A small image VQ-VAE, trained from scratch.
Model: 2.14M parameters, 48-pixel images, encoder arch vgg, encoder norm batchnorm, encoder activation gelu, encoder depths [2, 4, 2], encoder widths [64, 128, 256], decoder norm groupnorm, decoder activation relu, decoder widths [32, 64, 96].
Data: trained on photos with spoken descriptions (Open Images, Localized Narratives), 81.5 epochs.
Rows from block 4 of the encoder, named by matrix and row number. Each number is 128 + 32 x the weight over its row's rms, rounded and kept within 0 to 255. All counts start at 0. Numbers have three digits each. After the name is the row's rms in percent of the matrix's.
# conv: 3x3 conv (encoder.blocks.4.conv.weight, 128x128x3x3), inputs 0-5, a 3x3 kernel for each
conv.0 096:120121151145091092116111073154230111087153183111140159160151160129177128154122191107057110073071114110107104143155152138172179121160155137131146175123084142143145
conv.1 088:120132135092093136123121121096148165000090158124163149148110169169106182140138133159143131138123137150140114153148141160106132102127140121141098152214155121100080
conv.2 130:139134106173116091170149120103128127099123121109120117106125159120143158110123170140099116144106113159139149153105108124086089143114129144136135127133127132135136
conv.3 105:106145194127111206156139179117123095111139109157146129086048062122066094133124086118145118107210106095127089082119153107069146095081110119115110127126143139141131
conv.4 100:119060103162131000132184139124149131089110174129124121141160134131133169162099149191163121121040113145102088164110145167226186125118149116101135117105097119148126
conv.5 108:142135158116189134117139157132106084207153080147164099117124123112142123118143128124107118139141125143136145130145158137100140135124157136112129082000047118034071
conv.6 118:110130183177144070079136135157143127148146161130124118103127120111150135115106101134135151141000105099135158135107092121165120154112109115130139131094124125142142
conv.7 101:132120130106160109116086123143092066217122070148117094102129112132140130117138129136134132141157125135135129154148144097089143107116142102078111066044077101069114
conv.8 116:132158078073079161168108122114108130122123110134134126148155154137135130124141135148112103089254113180099124115122148121102126111131124129124115122140130125117130
conv.9 088:136113108160149145116153128096118090167255129122120105123129122155216131141171141117072121092086144119118107145159167128075113159123133157152130161058073124105098
conv.10 101:108227079113101115152101144166130129149099151121076152084194094100147125110097078063134109131110134144071107117087143094087132126120107148091088155178152112120124
conv.11 085:072074114184092113102176088115123099122083112114110114098121106115145134142118163106081118086062097097086094121160126151205168128138134104096123156140105121142137
conv.12 096:154133162099151191181136079180135104114117133129117129187115123183089103167137086160154148162081147216147179105065083133016070048095092099078105126093126132113126
conv.13 089:157153138154135140123160156129147144105086115127123127116118124093119128121129121104090101144139120132148128100133128113155117115125135099090087139183118127171134
conv.14 086:098132117140130154078147113153146134159137146132129121078078096102091084109120128137180122185255178107147118104087125160115146175157123112103081108123086107117118
conv.15 091:136124142144078134111151153104144152094066127107118122121125109113149104132131109121113117139139129135142119134141136130153108124116146101090090178214116113148125
conv.16 100:118138115193112113097158175143139092127113114129112105134178121088228123173108141127101144099025127062059075150127189112169166140165161128136147132065120130147138
conv.17 091:161147125152117100121122157121122133109105107121118125123096114122083112126107123116141129135165153128157142100122123124120092131108114095101093136169134126152130
conv.18 094:136116159098165155111093183107104076156189131056074116153150118177160164140142156137169143133173150097091103170154135102097128103124114122101130102051119150133140
conv.19 081:120102104115185131079101131115112137092101097084120129138170132206197191129178128093129102163255137109150130145164107098141149112073148123117123103110140119107147
conv.20 100:137112118102112176167130125100110117105109099116136134136060096167076117108139112152117148121173142120104109127181152130041143109127138126129099109127137131110119
conv.21 101:145129074162083068129099075116119144143123109115126110118095093128110124093107084078077106070037059088088116121101140144182160112129128114128145115104132127143141
conv.22 113:114089171000093192108084141119119125148138110154125127077006108008000119077033106149148101071167083144149124142141137125112158112106139156143155134145165160146137
conv.23 105:085108111027179173067125116125123133069092092116125094111111144123074152096131129183155160153133163149107158151153147164116123141121089155164122135134149128127121
conv.24 096:144146160107153178116157148127127096159156101112121114119152137120163085142116166062040076106255125072127055127156126082159138073124117111094120114167096124112118
conv.25 101:131131094134103106121140095125149155070096140112117122186123103193113067179129114138127134133124129159167171149142177133109129129146165115114120129126120114117128
conv.26 100:132173167060115177084082054164110097132146097118139147173154104156073123110150101082139100000149141041072092140098139129053141104090098135111125109104143135118118
conv.27 091:095138136119108171173135189134164075133160078099113141110065088094104111136116139143255160163246124028000079090100125135105144082150118113120097141124119130120134
conv.28 123:111133174075096163108104153131155154116141133124133123103100073073081049106092078101142140092207142087100129106102141103146119122123119126115121112107094125107116
conv.29 089:089151126145102149122143127115120134050029108110126112128088113118125115115146114111151131109174138143144133129127140120120087136116126108118099089227146107133126
conv.30 111:139176201117124149083125143123139165141100119140115118104098100117058103129104116121139115092119055100103112161150126122063156093059130129127118117096130150137146
conv.31 108:141102171055143083137085141102124117142128129120116129052138144000167144016081102137169146118000117125138142133120089092141098087157105116123139157127126141153135
conv.32 091:155121183094088188109116165119147117066079133124132114149094112128103103123092109141130147112173130154132111148141145152138146141113142111130121135195082118155091
conv.33 100:158148140092198130133140137138117046134167090113099072086139110070195119104118119100106153058138140078116087134098132139154157108110111145131132144087105137119122
conv.34 093:099103127123108124096119106117082082173100066170125101112106130123118131127123125120116117159163129154173137148155163078073133109085140072065103043028085079065097
conv.35 092:124141124120202157151148113140074119135119092148100101098123118103094127067133106134087091130255106141095100155156133114121143167158155115132113101160133109129124
conv.36 093:151196105124170125137135186119122152122065054192189149119140145130146183109177098162145136105124148089108082131112105076109095114100131119127112151178203122073093
conv.37 108:135124140118108136138143138158162125126145122136138110137081112105039093131085117107109124087094103116128133134134172049033118115107138124111119102087113117105122
conv.38 087:165140141159046141145112124097125146104096144113114135140106152130112141139142143115089083144142121133132108107136139100099070144134145095085069133163098144172115
conv.39 110:076112130124149140110154128114123130097129124114122126125100140103134141136117174132123114127076123112127107088102079136145105130166101172176164161159149140136139
conv.40 110:000138158100101110136063093145137120138139099103137094123084163110074132112134143106126082092130089117163030134129134140126182100166190141160141120120151119102145
conv.41 099:136143125119182087101127111133132125174170114098110120179144164138161131137094147143110138104147082125121117127133133142158135079143110112093113123127089130105133
conv.42 100:104098140142129110110119145155146138066068154173116089181172158114153124160112103106120114140044119101166119104124151159212157104071125124136113145134157120077114
conv.43 101:130122158141139075114118149126172120108172155112138149129153149094140113139126165140118114123087100091117106119085098155155107158173135139103107129075079131105102
conv.44 094:137157157167123106098113120071109148103077124131104092104128116143145157162090162134171132112142157117197107145151050087055100158165139152112104130132130128077148
conv.45 114:148122149127138126134112127118101096206147101132131109131130124128132119136147131145130134126126114137120130127134134113106124127134146131113123029000019100053080
conv.46 096:098142139085172124143157104149186108082107150135137158143118195166165210110154162163153170168162157167125132113081115106127070136132136097068095150149154130152116
conv.47 095:138124061148156175178192080157165093085148149113112131115136083146162127148168140131142115108156166130169130117084144108113146145130139142135144139126138127149128
conv.48 105:101161189181082083115129096134147126120152129115116137119074117019092039100084190096108092161105163105138139116143158147129106100158122126124133135141129140134116
conv.49 089:158136121130166094160136154116124122061121087102135102144063148112007179091032126127127116098146118112129137160136097135086080158094084112123079117191144105128125
conv.50 097:139119103108185000166107102129087064191105058121094084118157126111172108114141130169134154159121135160124124133143138149094155116130145145117144099029096118077117
conv.51 126:132133143168130045151160133140147118145149118124108107120053119080110081123088146082111118174124146069122100136135153129170161155135130139133134126140115129129124
conv.52 116:081125134016133143069083097145168159158163163162177190076050066092022065074119103144189137105227139127124138146132107122112127118133088135124128135106119161134143
conv.53 108:121061073146160110165134151130077091109162105106145120146113175087106174139170237110101132160182093135090109161178182092130129168160146147133128129117130124137150
conv.54 091:118091152122110186133138182136116138090060099114096136144079139184043152123104120164108177176148134120158129132093117164117064136121114103082143131127145120119124
conv.55 096:152160094141122109137145099116131164073092138113113135148144127148125113146129133098122113102117104143162149109137150095118151122135153111129115094121124113132129
conv.56 098:141113112123152103140120119149096068196133076140144111133146142145174146126163157129120109124142124131138131132127139146098127131117147101071107078048061103057082
conv.57 105:135141135254179183124161111120135126134117119132129133165149102131196121165129103042126228095109125027116154129111122112142165166133139103103121162139132137128120
conv.58 106:113145155136148157132147091085088150092083136136118136135159131143158089158138092144159162124098130112096122109108116136157143124112117143154139129132137088088114
conv.59 120:144115128024076159056024135135135124124130132149143156088141136092087078088189149226163152166102130225132166123133170134092110120140134135130110130122131126129112
conv.60 104:103092121117142118165135040130111111139145113147151152129117118076174085086094138124120154112101137101092150128188126113102073111128094140153151143125141132120122
conv.61 099:135111106139154087200121119165126083160197117120132105144135141158127112156138118150117145111104117128116138156162170161102150140136137142105137105005081130094120
conv.62 094:129171114170165060149134149135117108157188104128124103104098058079153051112058125152061138073073182133044103104137128164092079122130113131144139146142132121124129
conv.63 098:144115166035164084157123178171210101094178167143164141130142132134140133107127132154137144141164100166125164117119100128102138097138153111111143206101042151137094
conv.64 091:082144148152137033078086126124134151031055078102093113130152103119138115090154108116137133104105153091124117107097111161163129115126116102085085092170155128149116
conv.65 111:113119092108138135150083125120134113132170133127141122133165153132161142118146164103144107124209111101147112112124122170160164150128106106131128112136118107118123
conv.66 108:135138105079093194166129113122140130145118108117144117155084128116114100123151120112133101106095151162056125154145188168087159155137155135129112101112114108123132
conv.67 123:129129134147103138129148133063100159000000118054054126143147138147142133145138137129137137130127131122132130121133125134147126145131137107111109131178123120152141
conv.68 120:079102091111037079180171135093116128095127130090108133161131220125163188095128136110073049061103152056140056115141133156173113109129145125136125123125112127120133
conv.69 114:136119130122146119133119141135097075237157090131137105111120121128141132119145143136123117130133119136124123133153155113102130129139140090074100045011039111078088
conv.70 096:119162125112000178107070131085092153090134156099153166137121101159099061114101117126097150098078121132118167090112100113149083141132097139140108079138148127143132
conv.71 098:147115093202116123167129086091091098143102094170113073189086161121077092141151131177174170212096182209159167094100129145103140148137140165175204091074131120099134
conv.72 086:142118116096076137125153134044065109025085140147167165129118120117146098115155156130146155134137150167154115122144131123105156115143157090141160167154123097080075
conv.73 088:157110080126131052100113089115107107136125120131130118114135101117124092120133161110136125142186168146167155083085087097055062130113135084084079111106085119126101
conv.74 099:152166106088196109144140154126134139131137109117126136093162108064138141178114143102107140129233147091066111131128113148156118101147099132134152132136114137123144
conv.75 090:143102154106176065107111138107064084178096088141089097102115084143143098118121113115105146142170097153122108141197138117092134112111158117121154098077116102092129
conv.76 106:162097169071154156207137161163135095118115113167118131072096094094103146139091074160157150136156180159070094138138140145114175101061111127146156133080137135134153
conv.77 086:083083126122154081170149108121088105120157115139140139157094102168185143109140130162180110124193125165165151122139129115088082089098080147121092115164148119105116
conv.78 090:107123128161108129115184107111136150079086158115111130151151147165208162176142161118140139178140133089182123147130134135187112138153161140117114134255170117122140
conv.79 103:130124149124127113102074114128134100093126121117122122195176138188176135165142111141117088139132158117133115100148139169066160145116139131107108131088122131105126
conv.80 086:146115106144211054145149144110047072160105072098090106115147143143206169132166176132121107126161113122120108139147118114089131133135147120098121113135113133128144
conv.81 101:163108143133096071094134102138144099100119127113118098164143144209147119155139122118138138136091140101161140117127166123191165116102194127122150108091077106160122
conv.82 108:145134093109116177155094114136139123112124126126141134128099108123108141124107133128133136049170109121126122115139108122074152121093133124138123112110154132113131
conv.83 089:135124113160161116133089129120123101141155155086086127120157075123109102207073137104149141137111144121073099106070105118128148107079094124106130118063085144145144
conv.84 088:145123110135160127113155116127088085139108076144123050105093125170117170147166184166138159108170150066114097136200152133091122117069143104131132107080126110084131
conv.85 100:128127136139081107093142107056083140070053105092105137142124134147138129153138139122122118131129123111110110138135126118116096111091111112110096172235142125146135
conv.86 103:062106091082135071133129074118133117144129106128133126056101119169208197163113232132160141122145110092069152115119109119112087113146100112104103135161131098099120
conv.87 086:120143137088082196076099118134144112131127112135155121094098068093107083065128075106115111152255134095107109131153132071022111115116096104118102121152138102118122
conv.88 092:158116087102209130120118137145115059118175108111138119111133115141116120118151096125174132117228151164165156166173151149050176091070091115115121111096126128108138
conv.89 105:095156145104065126075105092145150128145144140152175146092109101088143063112107162118122192046030057034072112112134100167194076134171130117127128107119128133139124
conv.90 099:079073094047113096104127070123127119106150118127118148128072160157076157111153114137144138166172175122071122166123092168119131118136101100117137104101121118126109
conv.91 094:135086176097192103105100136136095098230132075152136090117119131114148126115137123115117132113159120127131134138169139146103160114101130135122149084043101109081121
conv.92 100:092102145137133069132102083125101149152159128105134166140065170138198168089093089109102110087176108188154140100109129111111072089134152103115144157117112134116112
conv.93 100:149112118153153078139161164118106104160175142086097122164106116157128133170152108171164162155140143164164165139154167080039103144205173147122134098036077140111122
conv.94 103:126186106143148165166127150105119095103095099158129147146152118160105077151153084077099128136154148118149118119146101079061169116114142117103101117134150132109094
conv.95 098:159130092152172067130146207132146117114127161134108136059228091045195099126096101124152115140082102147161150089170128140183186104124146117145140118146152124133121
conv.96 096:168118117150158095166147158057056128174149088130118105117122137151121114155116089096135147120121156122110151120150092090077146095096102150180165106052121122109116
conv.97 098:146111130120169111129121130148083057236141075136132105121126124135158141125156149140129119130151120130136127142147144127104131126131143098077123070065081119078110
conv.98 109:122096087111094111106104124114136110122110112154167123158170157140130170092119068148103127115193129149133103148107135095049150076050162111112117105119147113103136
conv.99 100:126173122090175177117109141110115136120130137155173151151130159154165166084159165132126182075143111139144140123248149062017050089086112127125105131138148141141129
conv.100 093:118131153160124143119145112188183099116138135115123115128117086088127095169100134118103125123080094053105084086044081120205163124109103102083121144102112126158129
conv.101 091:120168145132123112134101119109066125144000068127065088127144118115114103145142129146125143089112152161129137124110104091106161142098114119118175058047153116121149
conv.102 093:104094132061232145096112136134111090207166087141135105062087107124144129102137124122116116118173131118152122140160125124077129108110128148125123108073070125100111
conv.103 092:113126121148106091124119096100109151050025084080067096153144132155133132146138135104116117121117116108119121107123123138146119143131115101098087126177129124181167
conv.104 103:106111106100203100111143148142132110110156137097137143143133114124148090111123137158131112146198132140135113144163117181218141138176092136120139130130119116106134
conv.105 086:114129134102096138183130100096071165090050125145129125125166192097123202121137137125150095132133131136093138141171118061121091110153099156193128079150161109132130
conv.106 108:127128189137146106079139182152130105153089132143104120183060100136197134146067072084115125112108088096157137123140134104145203118124173128109141143149132129128132
conv.107 101:130174164188056209174160121050094149072079172158172133149094116128109113119115105118119132136124133110132133148095130123143162078117122122143136121177077122153107
conv.108 098:136128139075132073094161130107132089133122093135158105120117145085130148090131159090081131107127099096112115152150129100246134154168113121121110080140105093162124
conv.109 098:201142120111198177075064200116067098133120099175162149124177176103155132124138115137138137096201147142096140110173128088104128104108078146157123112094137143105148
conv.110 102:128055099047037056134118124117149150085122130107130127096144131153060118113118166181113122110117159184114103134126113123149095125111135145120133126173132141141130
conv.111 097:127112187092147146130102155124087085190168107110109136118114116108118093119120130137147162130129149114105115130135121120084159119162095145127163092010123129097132
conv.112 099:131129137137151162128135150140149128078088106094109113119141076110131073120134104162132179113193156100135122126118142161218176131140150133107129147170129107144139
conv.113 096:102111073100090154121152112090101115096089107076108131166159140193161161137148108101156136110184147090158116158128110116103108098116120123152110089111135095125128
conv.114 089:153132151149133136125134169108132154105102128102110134129128124134115121139113133118122119130139133110119116130124114136131098127111107110098090174173118129173138
conv.115 097:137146157231119143137182170155186061118156115122122127155126156102190110143135139103094188136132117076148083105100127162182108098150141099114134143074099162139096
conv.116 113:153090132047160050162115194115074156139083110107098154151101180158116193120139211175143086060189129185111065135170092120132121114124160120129135117136139150132142
conv.117 090:160126140044198129130161167106103135109061071122098096090137141123054150111077142145141139072167158144144173124146056068133154132115081154133117124150200107131176
conv.118 096:130105159114199116139132069172183104133174150040077122108144102153095100125118108130095142124150141177131145130117118123153154122129113114114120083059093151163129
conv.119 100:158164141127122088137107104098120133093106104134118086170144208131045185117089125178147129195063216207135167123115136171106102103094053099125113108115125086087081
conv.120 100:116147129147087171128174120106150199014041155063084152142135127143151129157143122120116121132118121126118113130123116138159139154129128111097101179167097150206130
conv.121 088:106153136093244128079139158117086104107088062088100085079097123101149155108156164141156138199255186157198164136154126171191153121121089126121125123141128117118138
conv.122 095:139173116154067166143161122072102135019068102107132120146104140169131140148143137127087104160147130124141123140175150101086133128127126137119088140229165110123144
conv.123 103:141173096133141179153167129129121128142144136140146148119093097112103072120115155144124123114098123139097112107105182157112123153128100142144132154153127131109119
conv.124 095:118098097180087096112160109107049065162066048135114106147114124162135132127163132136126124147146105140124120145142149101074133132110114077092148091062127095099114
conv.125 096:140124131152095125113132135082108148083066116096106127125126128110138134129136133130127127126132132108109111115130122120150104124120117108114093156222127124175132
conv.126 087:089118117105045127101112116134151136123104115135143117120094141126119152137139105133131097148164135139114097137119149103111057138158187087089073157210109106124095
conv.127 131:105116097026096140115098132115115131152155137144159143082130123069060111123153128155128150119104147145077160141107107119070050122140075103122113125133136137134118