python train.py --encoder_arch="vgg" --model="image VQ-VAE" --dataset="photos with spoken descriptions (Open Images, Localized Narratives)" --train_examples=101725 --image_size=48 --crop_scale_min=0.7 --horizontal_flip=true --bottleneck="vq" --downsampling_factor=4 --encoder_norm="batchnorm" --encoder_activation="gelu" --encoder_depths=[2, 4, 2] --encoder_kernel_size=3 --encoder_stem="deep" --encoder_widths=[64, 128, 256] --encoder_downsampling="max" --loss="mse" --latent_channels=16 --decoder_norm="groupnorm" --decoder_activation="relu" --decoder_weight_standardization=false --decoder_widths=[32, 64, 96] --decoder_blocks_per_level=3 --decoder_block="plain" --decoder_attention=false --decoder_upsampling="pixel_shuffle" --codebook_size=1024 --init="torch_default" --optimizer="adamw" --lr=0.0038 --beta1=0.8 --beta2=0.999 --eps=1e-08 --adaptive_grad_clip=0.05 --steps=16200 --batch_size=512 --epochs=81.5 --lr_schedule="step" --warmup_steps=320 --weight_decay=0.02
Rows from block 6 of the encoder, named by matrix and row number. Each number is 200 + 30 x the weight over its row's rms, rounded and kept within 0 to 999. All counts start at 0. After the name is the row's rms in percent of the matrix's.
# conv: 3x3 conv (encoder.blocks.6.conv.weight, 256x128x3x3), inputs 95-113, a 3x3 kernel for each
conv.30,102,203,201,196,215,220,167,233,229,178,192,213,180,183,229,260,169,240,245,214,183,178,201,162,208,203,180,231,222,205,140,215,205,72,196,186,152,262,191,198,301,221,163,218,222,221,240,253,123,201,231,100,205,254,153,146,175,229,142,194,264,162,223,289,215,232,143,223,253,127,216,214,132,200,216,203,203,200,186,180,194,225,171,224,187,216,225,284,213,209,215,209,209,167,205,202,191,195,179,159,220,220,245,224,195,134,191,203,238,212,182,175,195,161,142,205,168,186,218,204,196,192,209,207,207,200,209,227,193,229,261,232,102,238,232,109,196,186,201,198,194,207,206,203,213,126,199,240,163,221,249,179,228,260,224,202,181,245,200,185,227,181,193,171,187,214,186,213,241,195,215,234
conv.31,102,156,164,204,168,151,204,207,189,214,216,224,212,226,216,216,252,245,235,198,205,225,199,176,204,193,163,191,181,203,202,175,200,213,161,180,197,232,195,140,243,216,132,241,227,152,207,258,214,267,297,243,214,244,210,116,111,136,67,66,72,74,69,70,179,195,196,180,181,187,174,182,182,196,205,204,169,188,196,177,202,210,194,202,206,194,220,194,179,194,193,172,163,197,157,160,192,173,182,203,185,173,194,163,172,190,176,167,202,180,198,214,178,177,215,159,161,202,189,187,203,168,148,181,160,152,178,172,172,174,196,216,211,204,235,205,209,205,208,211,206,208,213,208,206,126,98,115,104,87,103,124,109,121,179,189,184,184,209,195,194,213,211,231,240,246,238,239,237,237,244,240
conv.32,113,180,211,216,142,230,218,192,208,191,197,199,201,198,203,194,197,189,197,166,195,197,158,217,190,185,190,187,191,205,195,191,219,189,187,194,193,205,203,201,211,180,214,203,214,218,199,187,198,182,112,176,181,160,187,200,196,193,196,186,180,209,198,191,184,174,182,194,194,189,193,199,192,203,204,197,228,224,184,199,238,201,206,200,201,192,215,199,199,189,193,199,257,197,195,207,175,168,163,169,200,203,199,197,208,200,197,203,199,235,216,206,239,150,182,212,99,161,182,192,189,172,246,192,182,172,173,208,197,210,213,206,229,182,195,203,162,137,177,134,122,136,172,126,162,198,191,196,190,182,180,198,177,182,213,210,190,269,177,163,250,148,183,201,211,210,203,212,208,200,205,200
conv.33,122,219,184,204,187,190,205,216,192,195,195,228,224,165,222,229,156,208,190,160,182,172,200,159,156,182,181,179,205,211,227,201,176,214,200,217,201,221,145,201,144,146,119,181,181,174,209,186,235,171,197,232,190,221,219,224,222,169,252,217,174,201,231,176,225,229,244,215,221,227,222,223,235,168,208,145,224,195,231,276,174,171,192,246,192,215,162,205,220,157,188,207,200,200,187,192,194,190,165,178,218,236,239,201,128,194,208,236,226,223,210,207,206,176,207,174,216,216,189,197,213,220,195,203,192,213,200,213,112,173,122,242,197,215,177,219,176,179,198,194,179,193,190,189,197,228,221,171,214,223,185,213,209,163,199,222,249,209,183,221,174,188,242,192,173,176,209,195,173,206,206,193
conv.34,094,215,200,174,226,240,185,210,202,183,234,199,248,224,327,229,223,197,231,193,192,226,210,265,180,211,179,196,204,204,211,180,317,199,187,189,209,212,214,210,191,149,179,181,217,198,206,167,187,208,258,174,206,196,187,200,181,189,185,145,159,180,169,179,194,155,181,155,123,158,209,158,206,187,208,152,199,183,238,219,177,194,178,187,189,163,167,183,207,192,173,173,191,190,197,206,215,200,187,223,197,195,190,160,183,195,184,190,224,184,190,214,190,250,214,168,233,210,200,175,210,183,252,192,190,159,195,165,239,172,179,124,201,181,177,188,191,197,190,209,277,183,192,189,192,226,248,240,210,212,234,224,229,220,222,188,192,253,207,157,202,209,196,224,234,223,252,305,254,226,236,212
conv.35,104,190,188,198,233,208,185,194,200,229,215,259,236,264,364,230,244,248,219,182,212,223,168,317,197,198,206,178,178,205,187,199,231,196,169,188,184,208,246,184,248,183,238,209,293,201,207,218,201,210,232,211,198,209,210,198,189,182,217,201,178,230,189,183,184,149,177,156,148,171,183,170,194,184,182,279,180,212,175,135,243,162,174,202,216,189,311,180,205,233,211,174,218,195,190,196,201,189,218,200,188,165,174,193,182,175,191,155,179,189,187,182,221,207,190,223,209,189,194,190,190,200,266,194,199,195,197,223,278,197,151,131,178,148,205,199,198,194,180,187,221,196,175,189,191,237,225,219,250,170,221,253,232,224,227,201,165,193,204,174,226,212,179,223,221,221,233,263,244,215,228,215
conv.36,117,201,189,193,201,171,193,203,188,222,201,220,211,210,223,215,207,217,209,190,190,209,189,174,198,177,174,190,195,194,196,192,192,207,181,177,190,240,173,164,229,171,109,247,213,152,270,307,277,263,306,278,216,266,244,173,167,164,179,183,161,172,191,166,203,203,201,205,191,201,207,203,199,175,181,174,172,190,184,165,170,176,201,189,197,229,207,188,208,188,183,195,187,201,186,179,201,190,191,210,237,181,217,222,173,231,253,200,238,217,250,265,216,222,234,179,200,218,207,206,212,192,169,187,174,178,189,173,142,182,193,174,201,232,213,222,200,191,199,186,182,187,197,195,205,174,154,155,174,157,150,197,165,162,188,175,172,202,206,192,216,229,204,196,198,203,197,199,200,193,203,200
conv.37,095,192,149,174,245,128,194,179,177,210,204,194,148,207,238,185,204,182,158,225,182,188,194,176,239,165,189,197,233,196,238,187,176,245,235,199,206,138,174,260,243,159,183,177,254,261,252,181,197,175,220,243,212,230,227,193,185,176,265,209,161,276,216,201,197,174,187,180,160,210,228,199,207,201,210,265,186,152,180,180,275,241,208,215,167,237,212,188,202,199,196,228,206,234,194,201,217,228,220,185,183,181,215,235,236,203,193,208,211,199,177,199,206,191,215,211,193,219,230,144,186,186,180,229,201,194,197,245,265,192,102,104,157,171,210,198,235,179,186,208,222,244,203,184,186,173,215,179,242,210,161,229,229,231,189,188,173,173,223,204,211,174,182,205,184,203,206,218,246,206,213,225
conv.38,096,180,163,162,186,181,171,211,225,210,206,182,182,208,188,217,199,199,216,213,165,185,195,219,215,209,244,214,192,151,197,202,201,170,228,259,142,180,244,180,158,184,112,292,160,119,189,162,176,203,257,169,222,257,207,213,191,231,199,194,196,170,141,172,205,203,187,180,175,190,224,222,202,255,272,229,213,192,185,201,249,205,195,199,178,204,234,184,188,213,237,150,140,157,153,160,138,202,199,176,200,134,213,182,202,202,208,188,230,165,181,187,189,226,188,181,238,204,193,156,182,152,164,170,200,230,176,198,228,159,181,166,192,241,208,199,199,184,174,178,211,174,193,223,200,167,224,207,198,224,251,193,197,229,198,172,150,177,203,193,231,211,158,196,199,200,221,230,229,255,287,250
conv.39,104,202,192,193,193,159,190,166,169,187,166,168,196,167,165,233,161,157,213,199,198,165,212,179,183,202,163,178,199,215,214,208,210,162,197,203,199,236,214,208,254,160,126,236,228,186,173,219,190,189,269,57,177,240,171,198,210,189,236,175,177,243,198,169,211,223,222,198,193,215,199,201,221,187,226,165,210,224,220,193,179,206,173,144,205,179,88,237,188,136,218,201,185,206,197,209,201,218,222,207,180,212,192,177,175,113,200,168,167,195,202,196,161,245,171,173,244,180,224,233,198,227,197,193,222,215,178,216,172,192,261,177,171,188,201,259,196,199,192,211,214,175,198,226,192,194,205,207,198,215,235,188,204,214,230,193,250,167,194,200,178,208,209,203,191,164,235,199,174,229,200,174
conv.40,124,197,214,199,213,182,193,188,208,208,188,268,237,259,255,219,201,243,239,194,173,177,177,195,180,183,194,182,178,185,193,190,172,175,192,201,204,161,146,170,159,131,140,154,158,174,213,218,207,227,168,209,206,199,229,195,186,202,179,219,195,218,188,202,253,258,245,231,241,237,232,245,231,172,157,201,253,150,138,163,224,197,258,153,242,206,235,151,208,190,221,187,209,173,196,176,190,189,226,180,188,141,205,142,245,215,218,196,199,184,221,203,190,192,180,227,192,206,200,214,198,212,207,202,191,201,197,131,250,156,214,107,223,177,206,225,184,188,192,180,181,194,198,195,197,194,177,219,176,211,217,204,195,196,245,223,223,192,199,249,219,237,234,179,190,196,180,183,181,181,176,176
conv.41,092,212,237,191,215,362,206,176,287,154,178,170,234,133,269,264,177,180,203,202,228,223,207,317,209,204,234,168,184,196,189,159,258,200,186,174,152,192,191,191,246,192,173,165,182,183,213,220,176,182,221,265,178,186,211,209,184,177,190,179,181,200,190,194,191,182,208,180,176,212,212,202,210,186,173,239,187,194,234,197,224,223,137,170,202,160,184,231,176,240,215,163,186,200,194,208,198,222,229,214,202,211,205,208,253,237,210,212,182,188,202,196,238,252,216,239,223,221,177,210,208,189,267,220,199,227,181,172,220,174,159,175,186,217,219,146,177,183,187,170,198,219,188,176,197,180,160,169,194,170,176,213,197,214,198,253,204,242,269,228,243,220,233,189,212,207,227,263,228,212,228,189
conv.42,097,171,183,184,112,224,242,184,206,188,172,179,197,190,226,214,192,192,211,159,166,184,147,248,225,171,167,180,166,182,187,193,252,195,172,205,206,214,217,208,241,194,224,196,214,197,202,196,187,183,167,193,169,165,183,219,215,211,205,204,188,209,192,193,182,171,176,199,180,184,203,202,199,180,199,185,193,206,166,177,233,200,160,154,158,166,191,176,185,193,186,165,185,174,204,228,193,162,156,176,184,194,193,197,221,213,194,203,202,205,221,209,235,185,205,192,153,170,161,162,171,210,344,271,168,173,175,214,215,216,193,164,203,220,214,210,155,145,167,140,125,153,164,152,167,181,199,199,173,187,191,207,193,198,159,197,221,293,228,169,234,155,166,199,209,209,223,249,249,207,222,223
conv.43,095,192,193,189,189,174,204,182,103,218,219,192,201,185,203,216,234,230,196,218,190,198,164,181,203,148,160,207,213,205,215,199,224,224,208,211,200,214,216,175,220,171,179,153,179,183,195,192,207,221,248,224,200,187,39,181,219,201,211,250,221,219,241,216,214,191,194,178,144,154,202,181,189,205,155,175,191,207,185,186,211,202,204,201,187,205,246,206,231,230,226,170,196,209,177,217,275,210,243,230,215,205,197,208,224,235,210,214,189,169,206,197,167,258,197,204,300,146,191,218,213,139,198,195,196,234,250,225,222,235,228,254,176,167,150,162,206,199,169,200,193,152,207,156,80,210,196,209,208,200,183,192,186,190,200,199,201,195,203,181,190,266,131,156,195,218,164,216,234,198,232,231
conv.44,096,165,203,197,217,157,142,226,201,215,199,202,208,211,177,201,219,193,192,203,203,214,222,196,227,236,221,214,187,181,146,180,194,200,171,192,206,174,173,156,236,200,128,198,234,208,153,163,141,176,247,207,167,217,182,159,147,183,113,103,133,123,126,144,176,202,183,185,203,185,170,181,164,238,228,187,153,182,217,210,184,193,194,216,258,186,248,251,164,196,213,218,199,190,171,141,126,178,144,151,200,182,164,170,136,173,179,176,214,190,171,188,159,134,183,156,176,213,218,209,205,212,184,188,205,174,168,184,158,146,169,212,189,213,228,210,198,184,183,201,214,208,197,209,209,162,138,157,155,137,141,174,154,157,192,224,191,160,182,188,118,180,186,193,189,175,174,171,156,158,166,162
conv.45,117,183,180,192,200,198,175,165,175,181,256,268,266,260,285,269,250,249,251,187,180,178,170,175,163,194,179,185,187,163,173,175,170,158,200,181,188,172,110,122,135,79,96,196,142,153,211,196,205,215,190,197,219,201,217,192,182,196,180,186,175,190,185,193,226,247,229,236,275,243,220,237,228,173,116,105,213,213,138,204,222,127,249,228,240,262,202,233,245,211,228,167,179,174,173,178,175,174,179,197,212,200,185,222,167,207,241,230,215,199,195,182,161,190,184,200,218,200,203,204,206,207,200,203,205,213,207,184,187,190,185,207,182,220,210,216,190,192,194,192,204,196,185,198,195,181,209,202,183,187,208,178,190,185,218,235,226,244,247,260,200,213,236,175,176,170,178,185,188,184,183,178
conv.46,102,194,207,205,263,212,216,195,196,197,195,215,199,281,260,237,251,253,202,199,226,221,254,233,227,221,209,218,193,203,191,167,201,230,178,178,174,194,184,222,208,217,279,203,212,205,214,200,212,190,333,203,202,195,162,185,159,188,167,174,171,199,180,197,203,214,197,194,195,178,221,220,197,155,251,211,171,204,231,198,160,210,195,238,267,241,266,260,232,253,252,202,188,196,179,169,193,217,227,214,157,154,151,142,170,159,167,175,182,171,218,180,199,236,200,170,229,192,223,220,228,195,201,204,203,206,212,190,242,216,211,173,198,193,197,182,187,195,194,198,235,219,189,201,198,159,152,150,179,145,161,233,193,211,220,192,202,186,250,222,165,238,189,213,217,209,215,198,193,210,220,208
conv.47,101,179,183,182,152,215,196,252,168,199,216,154,197,190,202,190,169,157,224,185,199,199,178,214,167,195,206,209,165,139,183,212,250,219,154,175,176,200,255,208,253,171,221,185,191,194,177,163,195,184,194,227,170,146,184,201,192,144,248,206,98,223,218,158,162,166,191,185,187,218,176,164,217,231,179,188,144,190,246,271,177,115,201,167,171,227,190,240,237,224,251,157,171,172,208,208,208,205,192,221,161,200,184,223,217,232,169,180,181,184,190,200,175,158,194,189,204,214,170,186,186,215,249,190,187,167,172,221,149,150,229,264,263,191,136,172,190,186,188,186,193,171,199,205,196,227,184,166,243,219,179,245,224,190,154,128,208,256,145,186,142,177,213,182,186,180,225,253,217,206,205,190